config = dict(
    gain_aug_db=6,
    vocab_size=56,
    encoder_num_experts=4,
    encoder_moe_every=1,
    encoder_positions='relative_bias',
    encoder_register_tokens=2,
    decoder_width=192,
    decoder_norm='rmsnorm',
    decoder_parallel_block=False,
    optimizer='muon',
)
Rows from block 7 of the audio encoder of a small audio captioner, named by matrix and row number. Rows with one number within an expert belong to one neuron, the router's apart. Each number is 128 + 24 x the weight over its row's rms, rounded and kept within 0 to 255. All counts start at 0. Numbers have three digits each.
Before each expert's rows are labels from the 100 clips, of 14976, where the router gives the expert most weight on average: "lies over" is the class under the peak. Only what is clearly more common there than usual is listed. The data: synthesized solo parts of chorales (CocoChorales).
# router: router (encoder.blocks.7.mlp.router.weight, 4x256, trained with AdamW), inputs 128-255
# up: expert up (encoder.blocks.7.mlp.up, 4x128x256), inputs 128-255
# down: expert down (encoder.blocks.7.mlp.down, 4x256x128, transposed), outputs 128-255

# expert 3
lies over: C#5
router.3:134166196149142128126127154114105151118120165124101111117111146126140111150103080138158120148134129114131137132124094164093180122129115122152142119153110134117136125122089151068132113138129115103131140133110118092097102120143115115147115153101144115075124108100119130113164164096108114097100109119161115112145137116115169145157140149135142107093177115133090094167140128145169169110126
up.0:105139090085126178143118146150152123141137132114107112120090166133138097105119074110114118142077139148100121110088077160099174151154174164138147126130138113142108120125099138085119152112167150094102111132157139130148138161090134118126104117137124134119107117109154093106119119168101150106167140107127128142176115075141130144144096115140173135130162120098136097114142082151056085113131
down.0:106140171122145158126114122126167145136160163134129138120079106118081131137174106113075149180141150086134123128121164155152152188108098157137125118160111140098124146124124147129109141103147162115127079159124156148132193131108136106140102134135133122153118144121157111115125128136106091155111117088152086094132074154137145115125128144122118133134121154062180125140152163147139177135135
up.1:126105123120108083134139145180120119092180160181150120148088094123164093123121127121175142129105092087150113096110134147192109128151092125099132150117103143111115106136126153138117104181159190109126110141129133144112111149105123146139130157122147128148082130159131162111116090133134123114134099103169144105112137091098151116110138121114129110151147198152109112133121098112117155100142
down.1:080117122099186123139142126085096111126154132070111134120141157111146137148095152113145134109155163143111124158115139081104176124112119106129122118100096133109176186107135113108122133114109126137117126082137134111086125152127125197147088112150128116077177124124121145156081126111151193112156109122130132129134181114122113155151165086126158143137127117151157105110098150062132135123105
up.2:144158112187090083133102128105102136155145090136109128112127169145142101152180128126145114116104088136141148129143098156114135138143109119134144139115225107140136147159125115128113136107121159141099110136130142066139153151139101155136114094170091120167142121090103154140131089111146119114118138145110141147195109138111116165119160121112087127126135075164120166104095121103119105124112
down.2:067123084130109141136173129138124123103158102128123128151116153116145136134165150122130126175133125133142128122111083148134124142150084155100110135150145134121107126146098110160135113136121139063127069150146121136169127132135115124115102119142142154112105163136131138099138091148160090107151133132152135162128120105182128148130132112136107126093110176095168113153126112167111141135170
up.3:127113132107156109143092139154172127091171111083129115102157109094113124133131162126122121118145139128112156125111119156120130124119165156125124154075189140130112120129126094121130194133117124125134136096178147137138135148180157127119103112133124141152115152152107152138127112128078081157150135134133118153088161099129100136102116118128168089135090111102172135087124180116112125123122
down.3:124134119117131139138152112099108149123125113060123127121134154131133129114138154092134122127179173159120137186145113105110141139125052149094146126154159140111141108121135110115102137120147091178136174142109177086112158143136135128112122132133149095129112138131157084137145100123168133159078137107113103091127108146144176171194110131151104104104151133137151115061141146122139135121135
up.4:137141168145083113136143139142093146170122112120086133163129120153147124115114153137133124120150147130132135105118096162122126137148106122098113116148126113160132130165141180118115116178122111127139124140139135138130072126169152130134152112116064079138071070134086120132108106100112150151111167137115094120168177164126125153136123078128117126080129136111133129099114102108176131155167
down.4:096108147140136123111123135118128112122128133140174166128145131132159114143130107149143135131178103100102142088125121129130132083154146139122149125097120140088153121110132136114128159115118133096136164150111104131112138120113092152121134116104094118149104119142142140178125116156227098111162131131163105083138137075186145122100100107136126114135134133168135122087157124177100127122133
up.5:128118096147139123128110125137134120110137143141150142146157112083133131148152195121149200121089102125145129102126091168084127159138119121111090158152134129194118143096099129116136110152096136153143134134148140146139140094109126139112133150145130140121134110103130156106114124097130119121135108112125144189099101110122154106165131131152111098111125132097139135105104108089180100123123
down.5:132084111109095121133130126155165133133121099045116127120173116132145116100157105145164123127104124139120096165118115129120093125159088112137133151068134110123130146120112165154164132154140150129145113135143128118156150153124125117122134139130103123140142125122131069141117144148132103156154118140105116144133157088123071126106121109112159145154123148088141123164140142153100110134109
up.6:153160165096101122114139147118106114155171165137126113090183115096102126131108118154118135130109101139141097125112127095134143139140107125151129110118118159108115128123125106135127149104147130117128145143140153109105124114091141098129129122133135120160162118145173130141127095136124086144111147067104106104093084144161107145083103124134123117145091146105175109129171142133129124108063
down.6:129103135107145110137091147124126147136112174119115139152106133153142107071119098126119139107126147132127147165151129122171161141119149176152123128111106134159151135127145141071157162107127129119141156144148148104103112134114079156089138112163173138122091148110116102161134105116105103117137128183152127156135164096099119113140140145107099165071146113122127138143129136110114134130083
up.7:150071111124114152130152123117158094175127130177147154107137128138115130109148110150162129118159107140130147086144148141146140148139097131155103113146096183080122199119124149139135130110119154114101092144092154175098125125132172135098133150122165157133136147150157110122072120120134128095095138139121155118144106135098064125117149160106112117152109116129074154149156152089107134136123
down.7:163112134128182135114159136114100111115119145122136146121159107131170111115129147171100124124152125136114105141095155144118148152118164136148117126139087137127088151127157100122149117142121133099122146115127095157128162116096139169090117136099150125123121160114124115117129109143149089171140129126167137140133121140119118108089156148140131131071093120131138121088090121090153146121132
up.8:154074075115120107097167130046144146152127145144164140129117146096121144125083137167077123138099130134095128108142156124116111109121115118132166149078165113106098141129151137123143139102108137094125103124124164140106113188143113147115114164140147142177108140098101138131151145127108137147136102133146132140174151156125093141117139097131123114155185125128139157163122121099109168116112
down.8:115134132133137116139134120138124102100133120147151109135092124107156128120164139130208130150120130161120144142101097090144122163113083156120101121114109120159071140112104089124128113150102110122142170096131082103114122125091110112142139136128160093077130131130140161112139192133149091126124149180145099177134115110105134122099109124131143118083115140088121146081133155103094175141126
up.9:121159125114133143120119114113136121165124140096081124102119118127092144094157161105126135117105153127185132132134104134133151131161115102117123150133153133120154162111129113117125122148150132126167121042140146108128126154119157176143148104118159124140141154151128149138155191156132125126131169143116149116113109111110151129111125104127128178145093125071121136153107119147181146166120
down.9:140147116091118118127134108148127115107107162107170172132122110131100100119159141158146134139153137140146146088123121089101088118152121117181096139147123136088144130109145130104118123123090144187101143139123130179132125138106153088130113126111110124102113114127116146150145083153142139104163128133120117089135094131182080150158181118149135129117128148103154126108140130142170135133131
up.10:139120119143123124152105155130160133085141138135173138123074123126155101099120094124149137100139103156118150114142127099149118156162162141123126145140151133142133176152131125132095103139140152179147103126107152128080132134108129161137131143125123130069138131141152120179133116123130138142144087148122131129151126143038159148107169108120167173088089107152157145121110119122148130148136
down.10:100138136130083137116140131162144107132135159186095126137100118137112111119169115123147119147127104143130111145137097110149091105162147136117159101086127118127130143127114149158092161110130093140140148067126080122106135140107127146161101138121127116157147111132103120148127185152157096183154128115122138113135092106117062133148153111139073125093119096133142126104124103160146112166088
up.11:093115120094088121107122098103157128143113135110124113126161132137146115125137096136121112124159136094118113109107123155121110101097115164102137165077130138124131161121122118103135129168123092186136140123153125102109086139151128100117065151121108200097117139141086090178130122098137093110109091122121143120136153120125126125095130165134119127118150150157124128118156145140128161115106
down.11:154139162138147124154139104144146104144085130185125135114129136106184155127130093112107132151080089137114131124150117138160126099146076117131130122189193131200092120114149195134136105165137105139172152113144155175109164120154107075075122116123121130140121119144118063150125102118153135146127133156123126210106104134146143122153108131117141144159136099120143137169125107108106148114109
up.12:126125127119080126106126122142131123057130101121110108163122078120099126157140163148116101105105121133101095098125089130107149121141138108148120145149112104134105152105117153126123139150133118162149131141137088158100140122136145147139153123077108153111145132102116118120155138127113133141121121102134108115089173145135075108124109145113130119144134101136067124170161116162139150098136
down.12:121139158090069135105095121151128114113145154193109168144116149132082152141114109095109127154117170144154103132128123191123108161144122151134138124178152129128127132121131141138145112125123137119117161178115107110174114114169155143159133128093139086098128096103133188103128119128172115089130130146109121117133148163111162123140156127118123137099143153119222138103143120124103145132123
up.13:121102086124136138178146104115130109151139122141173117125152128137108119120161145202164105130125092118158110084143148122160128121152099126152100109139114131112098127133155106133136152106113097137142135139076136120153102118131169121138107125103106111112121153115095113092107106121093111109121125126147149140145027122124137127146064119093127124151109120125086124090101135127186123107149
down.13:103130133112133146126115134125161145131122140158136113119088136139115130174122139057098112177135127152154133091119123121140121162151129110098151134159179123127112133125112121169160152110125126104119122152114144113114175129130116137081118120132114132090143111129076095094134180126111113140119133185137126095132167109144078150140128123119078118099128126109143124164123172089090125129158
up.14:139164139128145078151143158158100147112124097093136099140112148125154149100097101132100090139128093144175108101145134107123115124133117153151139138153153108117151123075145146090127106171152121129142119116079098152121068122156107138121134121127127080124120099126111149146156143145131081178109144190129111110114150101172121132108126123095128146088128101137139166120084185127099132156161
down.14:073136135166092125120153108093160137102101112146175133105153130109098135135071078117098132141129128137137118139135119083156117148102139101108145143081149147097080116138121110120138153145124125120122134101142165098145223142126097146146128123132133161144126104118154104114115146129083126129157125184182134137134143110098169121148132129146166159164155158156132120161144162113122124134154
up.15:126083128169139125143137145146146117109094128102158116167130118133182088110106116107104119122130155157143109125103141166087097127117130087163122147104125136106141155113133184153110073120133114152136121098069172123150174130130109154129139118133133095137122112145145129123162130156110109125142109108092102130115168161159129131140114138171106148131116090094139144155151112147137127161121
down.15:133125122156136135128121133125118107109153178119124162180185142142129143134103149136171116134153099065111133170165135146118120115084202136123129112173108121180127102123123131122113149130149128095132125134120135120161145141123121123128127124141121120089130112138119080082136172110133199113159125203133138131129130145120140103120126115116123122109144106166130121156121103080117108110140

# expert 1
lies over: G#4
router.1:112118116124131102108124128123099130125097135175169120152126120121129130116165172116113118116188140140104103151135114150139151119116121180124137128170128132134163127171175158138124138126115170147153087141087075121149145129128082140130116148136156138131116088119107115169105163137118121165140123152084102141155117094137107119137109119143109105198151151119173135106125130132106118169124
up.0:183153123133153151111128116119121122118138126126136103102112112133092095107149126074125169135120128134102118140142133109133136167155122114129109101148131133146165117160094168150164155145166145147134118125102211134130165147115147081143119152133149110127138101084134118155143124093102197095110113148091120106123121108114118183163116124141118144117164109115134120152104104149109116111106
down.0:119126151167138143121090141126097167152150149144171101127176107128156170103135119100107126186118169088138159139151134136122124115112137109154139104142141124154103149130129131151119111121128117062150150151113078106124183124134147134094116115166128159112117110133117135120131122105126192133127130122118119144118110132121085177165112117114071139150157081137090108178120117142122105141116
up.1:142136138154171144111165110126113118127080156152126101132117098158121175138109109162153158121147120123142132080132106067133125113122116134090142135140087107119107108132126092088122102122157140103099126125181156160147110177150118177132134187121149122124153128159158183098120156107121128139088108119147118137094084126109150075151165122125104109134121129106173142106140099154103127136101
down.1:145109172113118139123089135143077151128098141135152097141104106115099157117102101093113105126169115099133099121158106131102115121141131153184132129186170114143151122142148084118115124126090135113114172128147138122150144115091147153157107110177139134129138120106160119132097188119116187122124130160114136140126132129109113114150129120097129103166113067135095135165134159134134121115189
up.2:179113141141106146156158147134158145126120143170083117132110118097066127153086170078127122107105139166113134115109127096148120111118122189119141128132124093152093146167126160147116123148131135090132098170128103140165091137172095153121142137148103134169111111147124076132125106134094144100107122132109142155134131146140080131137095104135147135160121101111137136130084115139105145140139
down.2:126084131124100131141176125103153120144109125110136127111068142104120097139124109125185145133162180137105157135127123153162128166132088154074157160156127145122126119108128099127117112106123102128103126117095186174142194150105145126095168112141139130134093114111175165169131148135134112164153117159117129172124110151092112115133113126127156145125129102098163121157126097079111145128134
up.3:138127156113112075102130124122091096089121118108110167101147109146147201096124144135120150108136159152123137115136108202088115103160102137148114178141129129101150129125105171116131147125116137123137104149136120137131119141210155127136153122113137150123117112093102125132155154071109139114152146116119091130140184130133172153146146128159151147130122132108109113099107097095119122140121
down.3:127130123107159133125145130142171109121156114191103131136153078120112136142148125141108127156159118120112123112125119112135106098124161113127135135093186137133130149152116142183140074137154098109140130133118130142181158121129132165181084136133111164136120110135101130115139144112083121142120124138135145165127101062198149129100117104138092132086145119128149129156154200131121114122150
up.4:200144125121138102099139101118142112128131131087193126161106129131107128123118126142140170160163098138124110163169143168103152143096140129154138132112109088128090139162109149124121175114121148094128133158120101092135152169155106099155147137124108113088135111083120114128123186093105110169124133136110108127121140087169158137166119137138097106116133129140143133132082105126123135128130
down.4:101118144125142119149127136101114125147130131104124137114090137132105112111125143080133123131099155151127145141066151187121119086076091155160135139223095123133165134133137136156118111110113114163128088186128078053121155121160130113102109141133100107108147114129090144108153117103107135174076128147141128144129154092122111122154125111120122130134133124124195134106130115151128144143103
up.5:128067137100110168112143138140134134118172110152083083127118158203098108126149150135137140097152182124162128135153091107132154151078129127120128151151129145125142115149121143132113095108112123128140106121085149148119123108126092084143121111075089144122124132130084131150172134113135119149111101101109114127149121174120153125157117106131142139143160138167110129130089175104141147148098
down.5:094121134145145142129114134143108113140105122133152136159132132146149136138122111169109126147065133087137176156176137138133094129139169137136148121123122135118146091146116089096106149109125160115117150062114147084136157114187104213157118139138138130081134172119133106147124140164109136139162114168150139145121123115109123131158142099102115134149111091149159134093130175161190143124148
up.6:095135112172139105122125122144134169118121092135123090158156155110128140117091132090162152110121149135145135138061076161137106175156130132118134119106147159135095134160130135108096159083123136160132121129091128104125105170138102092120160139105091161099131119143161140112150146159175153164095125086130139150157134103110187113144076113127094128180123076107131137107131135144110127131138
down.6:121124166133135112143129113133131135161106131154072153155123131127140164160119151125140144141169169105132144147126131122152133099097115154167129143138110140180140154125138143195137132111149129082135141123146106126126152115136115128114141110135171082106099109121146181150134115133153109119108125147106112104148212138106122160140121142142160108120170131162061136118133106172094111111120
up.7:154113107170070149108146132139135125145123098140118067136126145093130092110118120147103136120110107127138138127134121130148056169130116123158157106110177129141126143108165165154121120153103126118131122139122149160143104107120125112089146169178105113152127108155134153126130125119158130095152106105139152154105114109157144124125136128104145185144144129150084077111130161154132169127170
down.7:119139108119155112142139094171136144109127153125163135117125156124177099147122138113144132094087136135120117121154129115142080022133136136127127126101129113087121132119105100117096124116133128121119093103108146173108112148151099128120113134158160125138113084135121192141123159115148168162171136125141135110115149156130123152140124136147147150149088137108134121146114139102112137137110
up.8:141101157117113101083108138116125156161165142139151114130159113106174148177086133129155094114147133127139121171121139111132113137136116132125124085139083113086153138145132134115144106157094103127135118152125175143125131121146112144130213153146133156149119137127129172123116164120097119121121137110119113078121120117113132150103148145106144151120125093144106145122087190137122142115150
down.8:175121121116101158119150123090109139101122141155051171116086158138091121118083132107127129138123111125114146107117120088152156134157138058125122116113151143123152114117127093146118159139137109111123118149157156112124091161159161128127147112140077145141123127114164099147098150072121163156121131152171126065129149127154127144131144154136103121060090183129066115148145114076083137163110
up.9:139113128168109116148119119142126170137118127069120161128146121155126124138143161184127150167120175102117157097086131106142130122119127121160106114150122150094102097095154116124146129147091149132135126178126142145099115146140125156125149162151124126150120130090102152099141136155151141125140153143157171101130154103169136173135117141107122140136094148091102083110098085152117118139154
down.9:120131116148141117121151123134111124145095117089129143124161125126093153104136107091136121110135103109117141175156120135152159154144115151172124141114122124099131144132137055127138158142122117179128095080153149147142117123106186106102172109121136161154158131120115053125136120107134165118131111118144124126131067139113153119126113111156193088103118132120172120118120168104118128132114
up.10:157129148142121108157139101069115105109135151151076120121124103155147119112156103108099098131133137117125101138159149145150157094146159113123145126115104139130164114155156156128121099094143120121131145128096080120127129110120121089133122150072139140142139091106098134198121112113140101104095140140113119108207123105133142144155155108109147147144173143094124143155103129149147148100126
down.10:067091152135084106145120125133150120136120130107166117110132110109150159171163168088145127134108117114122150152169138122155161176133157139089122117122101123142136142102131105111118129137147104117135122085084129094153103123124096146124104107113140136136128136130103150132125123136104115075170125156111126176125131145183134123119116086129150118149142102095124133126130147142116125130164
up.11:104125160126171090103151120108111155112137134135137122110078142113130140129133213122190119117098129128114107116082105123140139130175098145154138129110147172126105166105124109158148105089146148118102156112137143134116126119099130163132091110169118122143136121125126143084137139126154150153150108119146187143135105157109093099121095134114140129115127089152137103126153157152142128127078
down.11:167123129154117121111138112119142118131129125149129139160097138145183176116147117140144118156136090142119149122129133145100172167128072122159135142172130138151095095111117068113136107134108118139140199122086147097080093116151106096117091128129143122115117164111125117085128153148181097113176124133128153111120147155140149136135124141174134131146155135084157130100133133062164096141114
up.12:097145098139140096127145133138100197158144130141124114093105127188164104148080110137159194139169113131112153126127125111154127114182102155116102110103077077135122155104118146169141091106140093114112163150127105157148120125110136134130163147109179102108137099142123119102156134096092143165103135124206126139131102150123128142140094139112151080136150130125120150126107147141098127111165
down.12:155134126121095117092107136164138123146091144115120114124136107147081117095145141082131142182174108135099098075094138155129064162110135154166146123159122116131093140138128107139110184147111130155106091111111116161124127112142160118144135138122117102129091112117115134089146151134100168127092140122144122135123146150145117141100148115128097112089133126100134129128132137130147145130122
up.13:157116141114169120162119119148105141153096174124096105097075142058141145132125112109136142120095120172159100109098121127130140111128132129131124099078149099154128140121126128131114160116095119113123135144157119120125108159164135153124182158124126130125153146098087144138135097123143094139178118145085133134165096152112105112129123143140081107102165132169148115132082124147109147134162
down.13:110139123161192122092119131107142118131116143178117143127113164112109149144165135132135122130118137105152109158111142098125091131042103139192128140160117111113174133124156142080125175134167079119167169076116152126101134133154088072121131126150078132126128152106113124126108117129126120135153133144123135072132132135193102135069148155155118109076109172168153122125115128120119119133118
up.14:136118151144135116134140126108142121145114142128115125192130147127139110140117113132162121178158113150133098106140125163096118125090151127131137144106129108082118122150118110130115089119158144100125140093162091148123127110145161156160114118120137134121109130136186169144096100110140136124107117096129117109104116111123114134099090115116122122143087140086102181202134187113126097134128
down.14:120148158155114131128133115095117141147072136136128120148134154128127120156095171161173147139142156122132093109133153164088124165099173125059144125100134130118127142131111134097135055125092121139133173130114095156137152114144127141172136147126139099146110092096103153159146144138152113151116138090109114138134171127149142104151133117129112142118124139118120163117140154129112101140107
up.15:153134128121118113095144162144157088142143142125121121137136133123121144125160127106101135132092155107143117155118090132142111154115110204101120162093119099113115108168153194114115135145098115151155138144124109140089122161104106112112116124098149152120124150164165082173108134100140132105139128116093121149171125131162117150126130150099097138143154161149084138144139094077129165131070
down.15:152134124124093148115167148154140128133102138101168114082159157116150134108095127099132120116125155154147146120146121146145111156121119161110126133170093141157103115140126075142122080137122135168113170113135115115117153126110195091105099113137118117130162172113095139122115121117138114086148126121108122178119093166114059116143129155123148146080116136074071110133134163164094163135133

# expert 0
lies over: B4
router.0:116131096135112098108129131118141109144123091111112165133117111160149141106088132167110139137119122116161146118104147116125072155142116101132112122085127112141124132104137091173124141160120107126106109122125117129133134131140137144110156141157068170134128157150131125098129079164133139150183136183122154125083148175112121124128179120124138174113116102154120151146134124106150117167158
up.0:129103135138130088116105101101128101125137094112114139120103111096153133166148140188122123160178143132121103111128168102144109127154077132116110123183107148107166107132097100083119172150138190096124162098139114151116088140111101163106081123083141169140142095129119170126109108127147160139131126152114163135137142164171111115119120103109119108141114096113088145122170136149158122138114
down.0:110130096111142124123137110144156159161138156121170148143124110118141132126138124132131121142095109095101125080118128096102167142157118157134137124149117128099141178109147055155141152129115147149126117200091133159111172141139161121161139145111148155109114118114114130125134109093165151118112114196133121095132083157134125135128130117118148137157067127158100108143139106116148116132154
up.1:125154115129148078126119117130145146095119115125152082132106158163161148099119161123134126141107072110117126094123117108094078123136124127157145140136130104137104110119137125147134127122142125102098085154149133149128134138117139155118125115140131160154159164123167144137122168125115086088159099162171115121160099133150135131123191105083107107150166096152072109134150129138115119130110
down.1:141129092072111120131134114122141158116159138079120140158116159119094111135115106131118106076084084109142094098118100103146093136148135160112113150097166139134146124125124111196134090120092130155128119159135124173119163146177157141133135141134114130113128177112158100108120134129148139099135144134153099153110178160132119109116116121120133116179129148153139149083142117094120119127130
up.2:195107149123129147121126058146095123099132133110139090091129117115143096118122089127140122113135085148190131122110111154106144135105134089111155149161132162108112139116113168108117127128128112178105177101089149130121137183109123145116140155118088094125133140153106116096159131074104095170131129117125132121106161123122137130144106136117165131171150143158125138127135104142138145110153
down.2:085130129110167132128117144133098128119193132139150093123128112152129089157142079143149119117124166123137130133165155086141046083111124137100120112190183141155126124126144131109126099152115128112135126151153073139122068122119098152119106134082144080102090153115140131150122122125148117143145138116134154172180120116143185136133134155123110116150141164147155145127143117097095120124194
up.3:131130139125128090128135113127130200129118157144165116108173137087152100085121118123123143116142110141091142120127122124122152156166148155141130141097112116078174119129151124150125104124149136112105135144158147114126146119079124098145139128120128192148139113115120112109146109080101139146114138077084144128135138160134136112144131148124102122089143132115107163138090140119115151122128
down.3:147132143167178126157107154129110145102171124105142105136117113124161084132166129125129140098129108120121118139136126092168153125127105120097142127147107127118075104130104128148103082102159073149113120159097143133113164120110118145161116126132139104135118102151124090084147130130059118115083127112135128118118103097128121153105126104134129117128112133106174160112110119114173128109070
up.4:152118074175153170126159143094122126117159136118107134092131138100131130166094101159089158130167146104118082145100107146123137131122126096099132139127158143132128135120139142142133074126163111111132130128086137176102132134128129128151129138087151122089131109149110090154088124151145127159108094136140115123088108142122123113111154137127143146171120114173126094141109102081154130108168
down.4:066106110116116134117154116105103136063141162093188110139155159137112099130152114085113146166083163140111117148129103144133117170116142101123131163144101128155119141137122154121141101119141162136089110083148092140174118124122148135163140132114145143137131172138241139105129136132117128169134119106097118132116109146096097110119137118137105118194126120148118119135114141163127137130123
up.5:159105081154155129087175143109153100153119102108100119090154120114113154162085077166096113092129140153153105156130163097171086130095118153122139073134164122132116110119166103144130150164087115122129132130107123122120103136132111146139132095128082116084117124116115077135134108142103151158122109144083101122142110120141121150145157126124153138098113078135100102109143147124109136111174
down.5:079101115169148129128159135148127135153121122153093118060121146095117152132092133101135120161130178085120115156146151096137142114114120139105118130165130141131105122119123160143120102124116114108116144144123061150158210113132143117118134128089134172122145226118093157106141145157163121165122113149089138146120185172112131131113133123125122136141141103181127123117125198130107142106115
up.6:106125128166148147126094147120133155152197160120161148119090124102112122100174138063176097131157128156116124115119179115143144118122107154156121153123118162111124139163134107127141154140171144111125110119095089176142144090122147136115165156119158125145120115112161126130124126117077143153116128114154146112135150145125118159125098100121078121138102153121191130184120108112166131115101
down.6:130118110117108135105117124115120130168145122126144121155120133134111109074099102120137128098142075177118140160127116127123091177077087159210140144113129126130100167132133152138125099132136126160117149129174130176126168131081204121131120114130183167149119147116161112171136119117119138104157143093142135138140151136080116102113138102150137152126092119158118141083133122089164121131158
up.7:153188157159117179127084115104090139108130138124125127126141122151103114131116084145156152110113133119120067121160106134094121082181151108112113116135160144163158100102130150130159074179105121085116117111095121163122136136164116109126155109124110152097127128097121161111125141130128125131102118105152116120128145077149102141139126138147137111119171138160162137152109084109140106101132
down.7:038119126112145159135169134118139146110133157137110111123174109111125128174132094119160134118146164148099090129115114128142135084077143082120120136130147129141100103128112104118118142115120125178123130152136096076092113114151147136155135128098140135115132154131152094134134058138148128184108124133140132122131141150072133133150106100131160121076110111115087131128133131160153103108103
up.8:064092141135135100153085109084115134119159097187132144066113125102130117196160139110084147117109118138177132123125109113150121133116168100134162145124174138150094118148121145106117161110145125176135137132103116111093153113124153144112125109105158089120131124108130141168101128124130125122124109102147119162133105132165138111125119119101140123163128102123124135100147167141143153166139
down.8:182122108133128144124114126104127129124178094101188131152151118103162153124104135134122111133166195136132072122134133134096138130135110160149111153162101145086153144115124136139134107125122137185141114139125157100174121126108172132122161139159145120107120144132122157131093138111138135133089137130079113135124125180109150103100155133128145127104075098161139129117141127120158145127121
up.9:169128061099093097097141162092152141124143113154100095106102130156151145152120122134125162148098122128108134147147132119110093112120161109138117118068127131160115173149131125128131111154119162139130068141159108107133129154103118152143141142134138131163123131162105172157130119097118138141128152142117139108099143117096121144153167145168125147108120087125130144112128084096086155161154
down.9:086135137082113125129117102131155130101118105104163135113113140133176104133147130114119139133159096174161082089090134127105098143179125118105124121166131128070154158126115106124110130126157149116125129126175143101094145129092124121104140131074156123172120109115134142128142140092126179082187146130138113141129117148162167087156098130127118101112117171129178152134135135140154116151115
up.10:184141136158133134114145147129139127112120128120150115132114103150150122109115130096094136162105182146088166101170143118153119100123136136148126114092097106102075154113101118144120123134119131163118079131125152152102124118102180158131172124131122123113142126149144105107117093151130164099137161095124121128110154112165110135097142128141093199150113125158139141166111076134158094121105
down.10:141120143117154112096150114133161137140100148135162145120132133115106090125150137160176121135188127161134122126139159120145121180132185142073134103125126142104164144133144151132137096144123120111129156162141103087130157139141144142101140108118106125163117104136139175169155164108138139132130127111137132133128184115100076110118134119120121121094150193095145133110127114082118146141172
up.11:151112126097103153144121107105128124116103139125109108166105165047135142137091117138112121097075112089133103119123137138137152159174122111122125153151118136118138112137149157112122133107146120162134175126148132130113115098126125122131136122122145137122148109089104090124165092138111120147110149137169119142080155140094137139126160122113130169151117120163149113121161142164161137133134
down.11:110126132090115132139127123141136124135159142132171146096121155131159130133158113106110114103153143154091146156130136133129147123101166106129151155101123141120110135132118124129100152108108145135140081114131127118122144126127128094109142129136141171169141177134126173177126114128094142111112131114138119107139091090112176163121148104146134116145070124146125112111106125046120099143176
up.12:107117119141159143129163123117150161177129147108123110116115171140130125095148147102117127129133125096122095150091128071119130152147144135186147150108168150150099097114147077115125092155135104144104125134142141187130062168156123159111123122133123108154164169111101135145092130118151099129120155151176141139117105125138129130099134127130158111117099097153109111113107120114146140136134
down.12:090135122124115139132060124126110146120098143109111129159132134134125125108138096155143119148192170088078104069123113182130131107113132099171115124163102125097155097120118123099143115106144151147118117159097061131101104129134140088130129115129134106118097155144132172126124116118158116134148135136137126173142126153205107117163114110127116124182101114139147133122133136122145126127151
up.13:115121127144094110135140147088101118128094111160136126128126156130177134137160133126127146162101103153109110138177110128107085128107108167120117121125120165159118132138156156150113114143134107173129143106142150107174134118114137176144128153149109103126111137112114133123181115120131122134125140112213133107131150145139135100114110133134093142183150121109051128121126151124144129156168
down.13:106139109173160135128121108118101120116148137124139111091112136117155179095152191124160132149095139136139109154186101079111127099116087126133119128171183134150117149138091123125108134098132120152123152106114127176136138129125109174108119117110122116151117141112130113146117093136087146140099117113099125111118114130163099140069153163138085117113109192127109131124122088171098105119098
up.14:146132142102147128155131094141120122118162131107120141142129150173128114140110132139093123054081119113159145135089069123147122123111160135120109142129143139136115093130152197142124145128120082118135139116088111107157119178163116097115154126118128141091126142147140170154106119115106112119140097142132103107152119082132129099148167148113147148114138117151143102181109131135121102094153
down.14:139134125124062124146066144087128100108094108171130126148149106114111155164160103197142135115155172144157099125150146130133120106155123090121140136148194129125116141128115145104117110136126094103129130108153076076148127126139106127095095131118119136127136121132173180115168147114161091103128120137131135093125152152099115104122117141140126126085107121120111131085125133101151167141109
up.15:129119126119182152109142160102116129116131159081142122088152109079103105135130081126143158105152171149128165092111078090099117112144076104140134146115158148162083125163095123109130191124112131121119164112126174124124139109130151144127142142115139131089119118076136115086126155123112198132112090095088144180156137073168150155136134146126123135106173126103113119115156130113158150103102
down.15:183124156124130156134166135113119147124121136150131126155124129131150117177088169147084140147094124128135107122121134138123135098101120112100144149150126125098131112113106115154121108138145105063124141144150089128183135129138081128162160151167105126135116090131178117143135142113146133179157126091145121127149126095149175182157147166142135125138131122189158118114103141127149148128134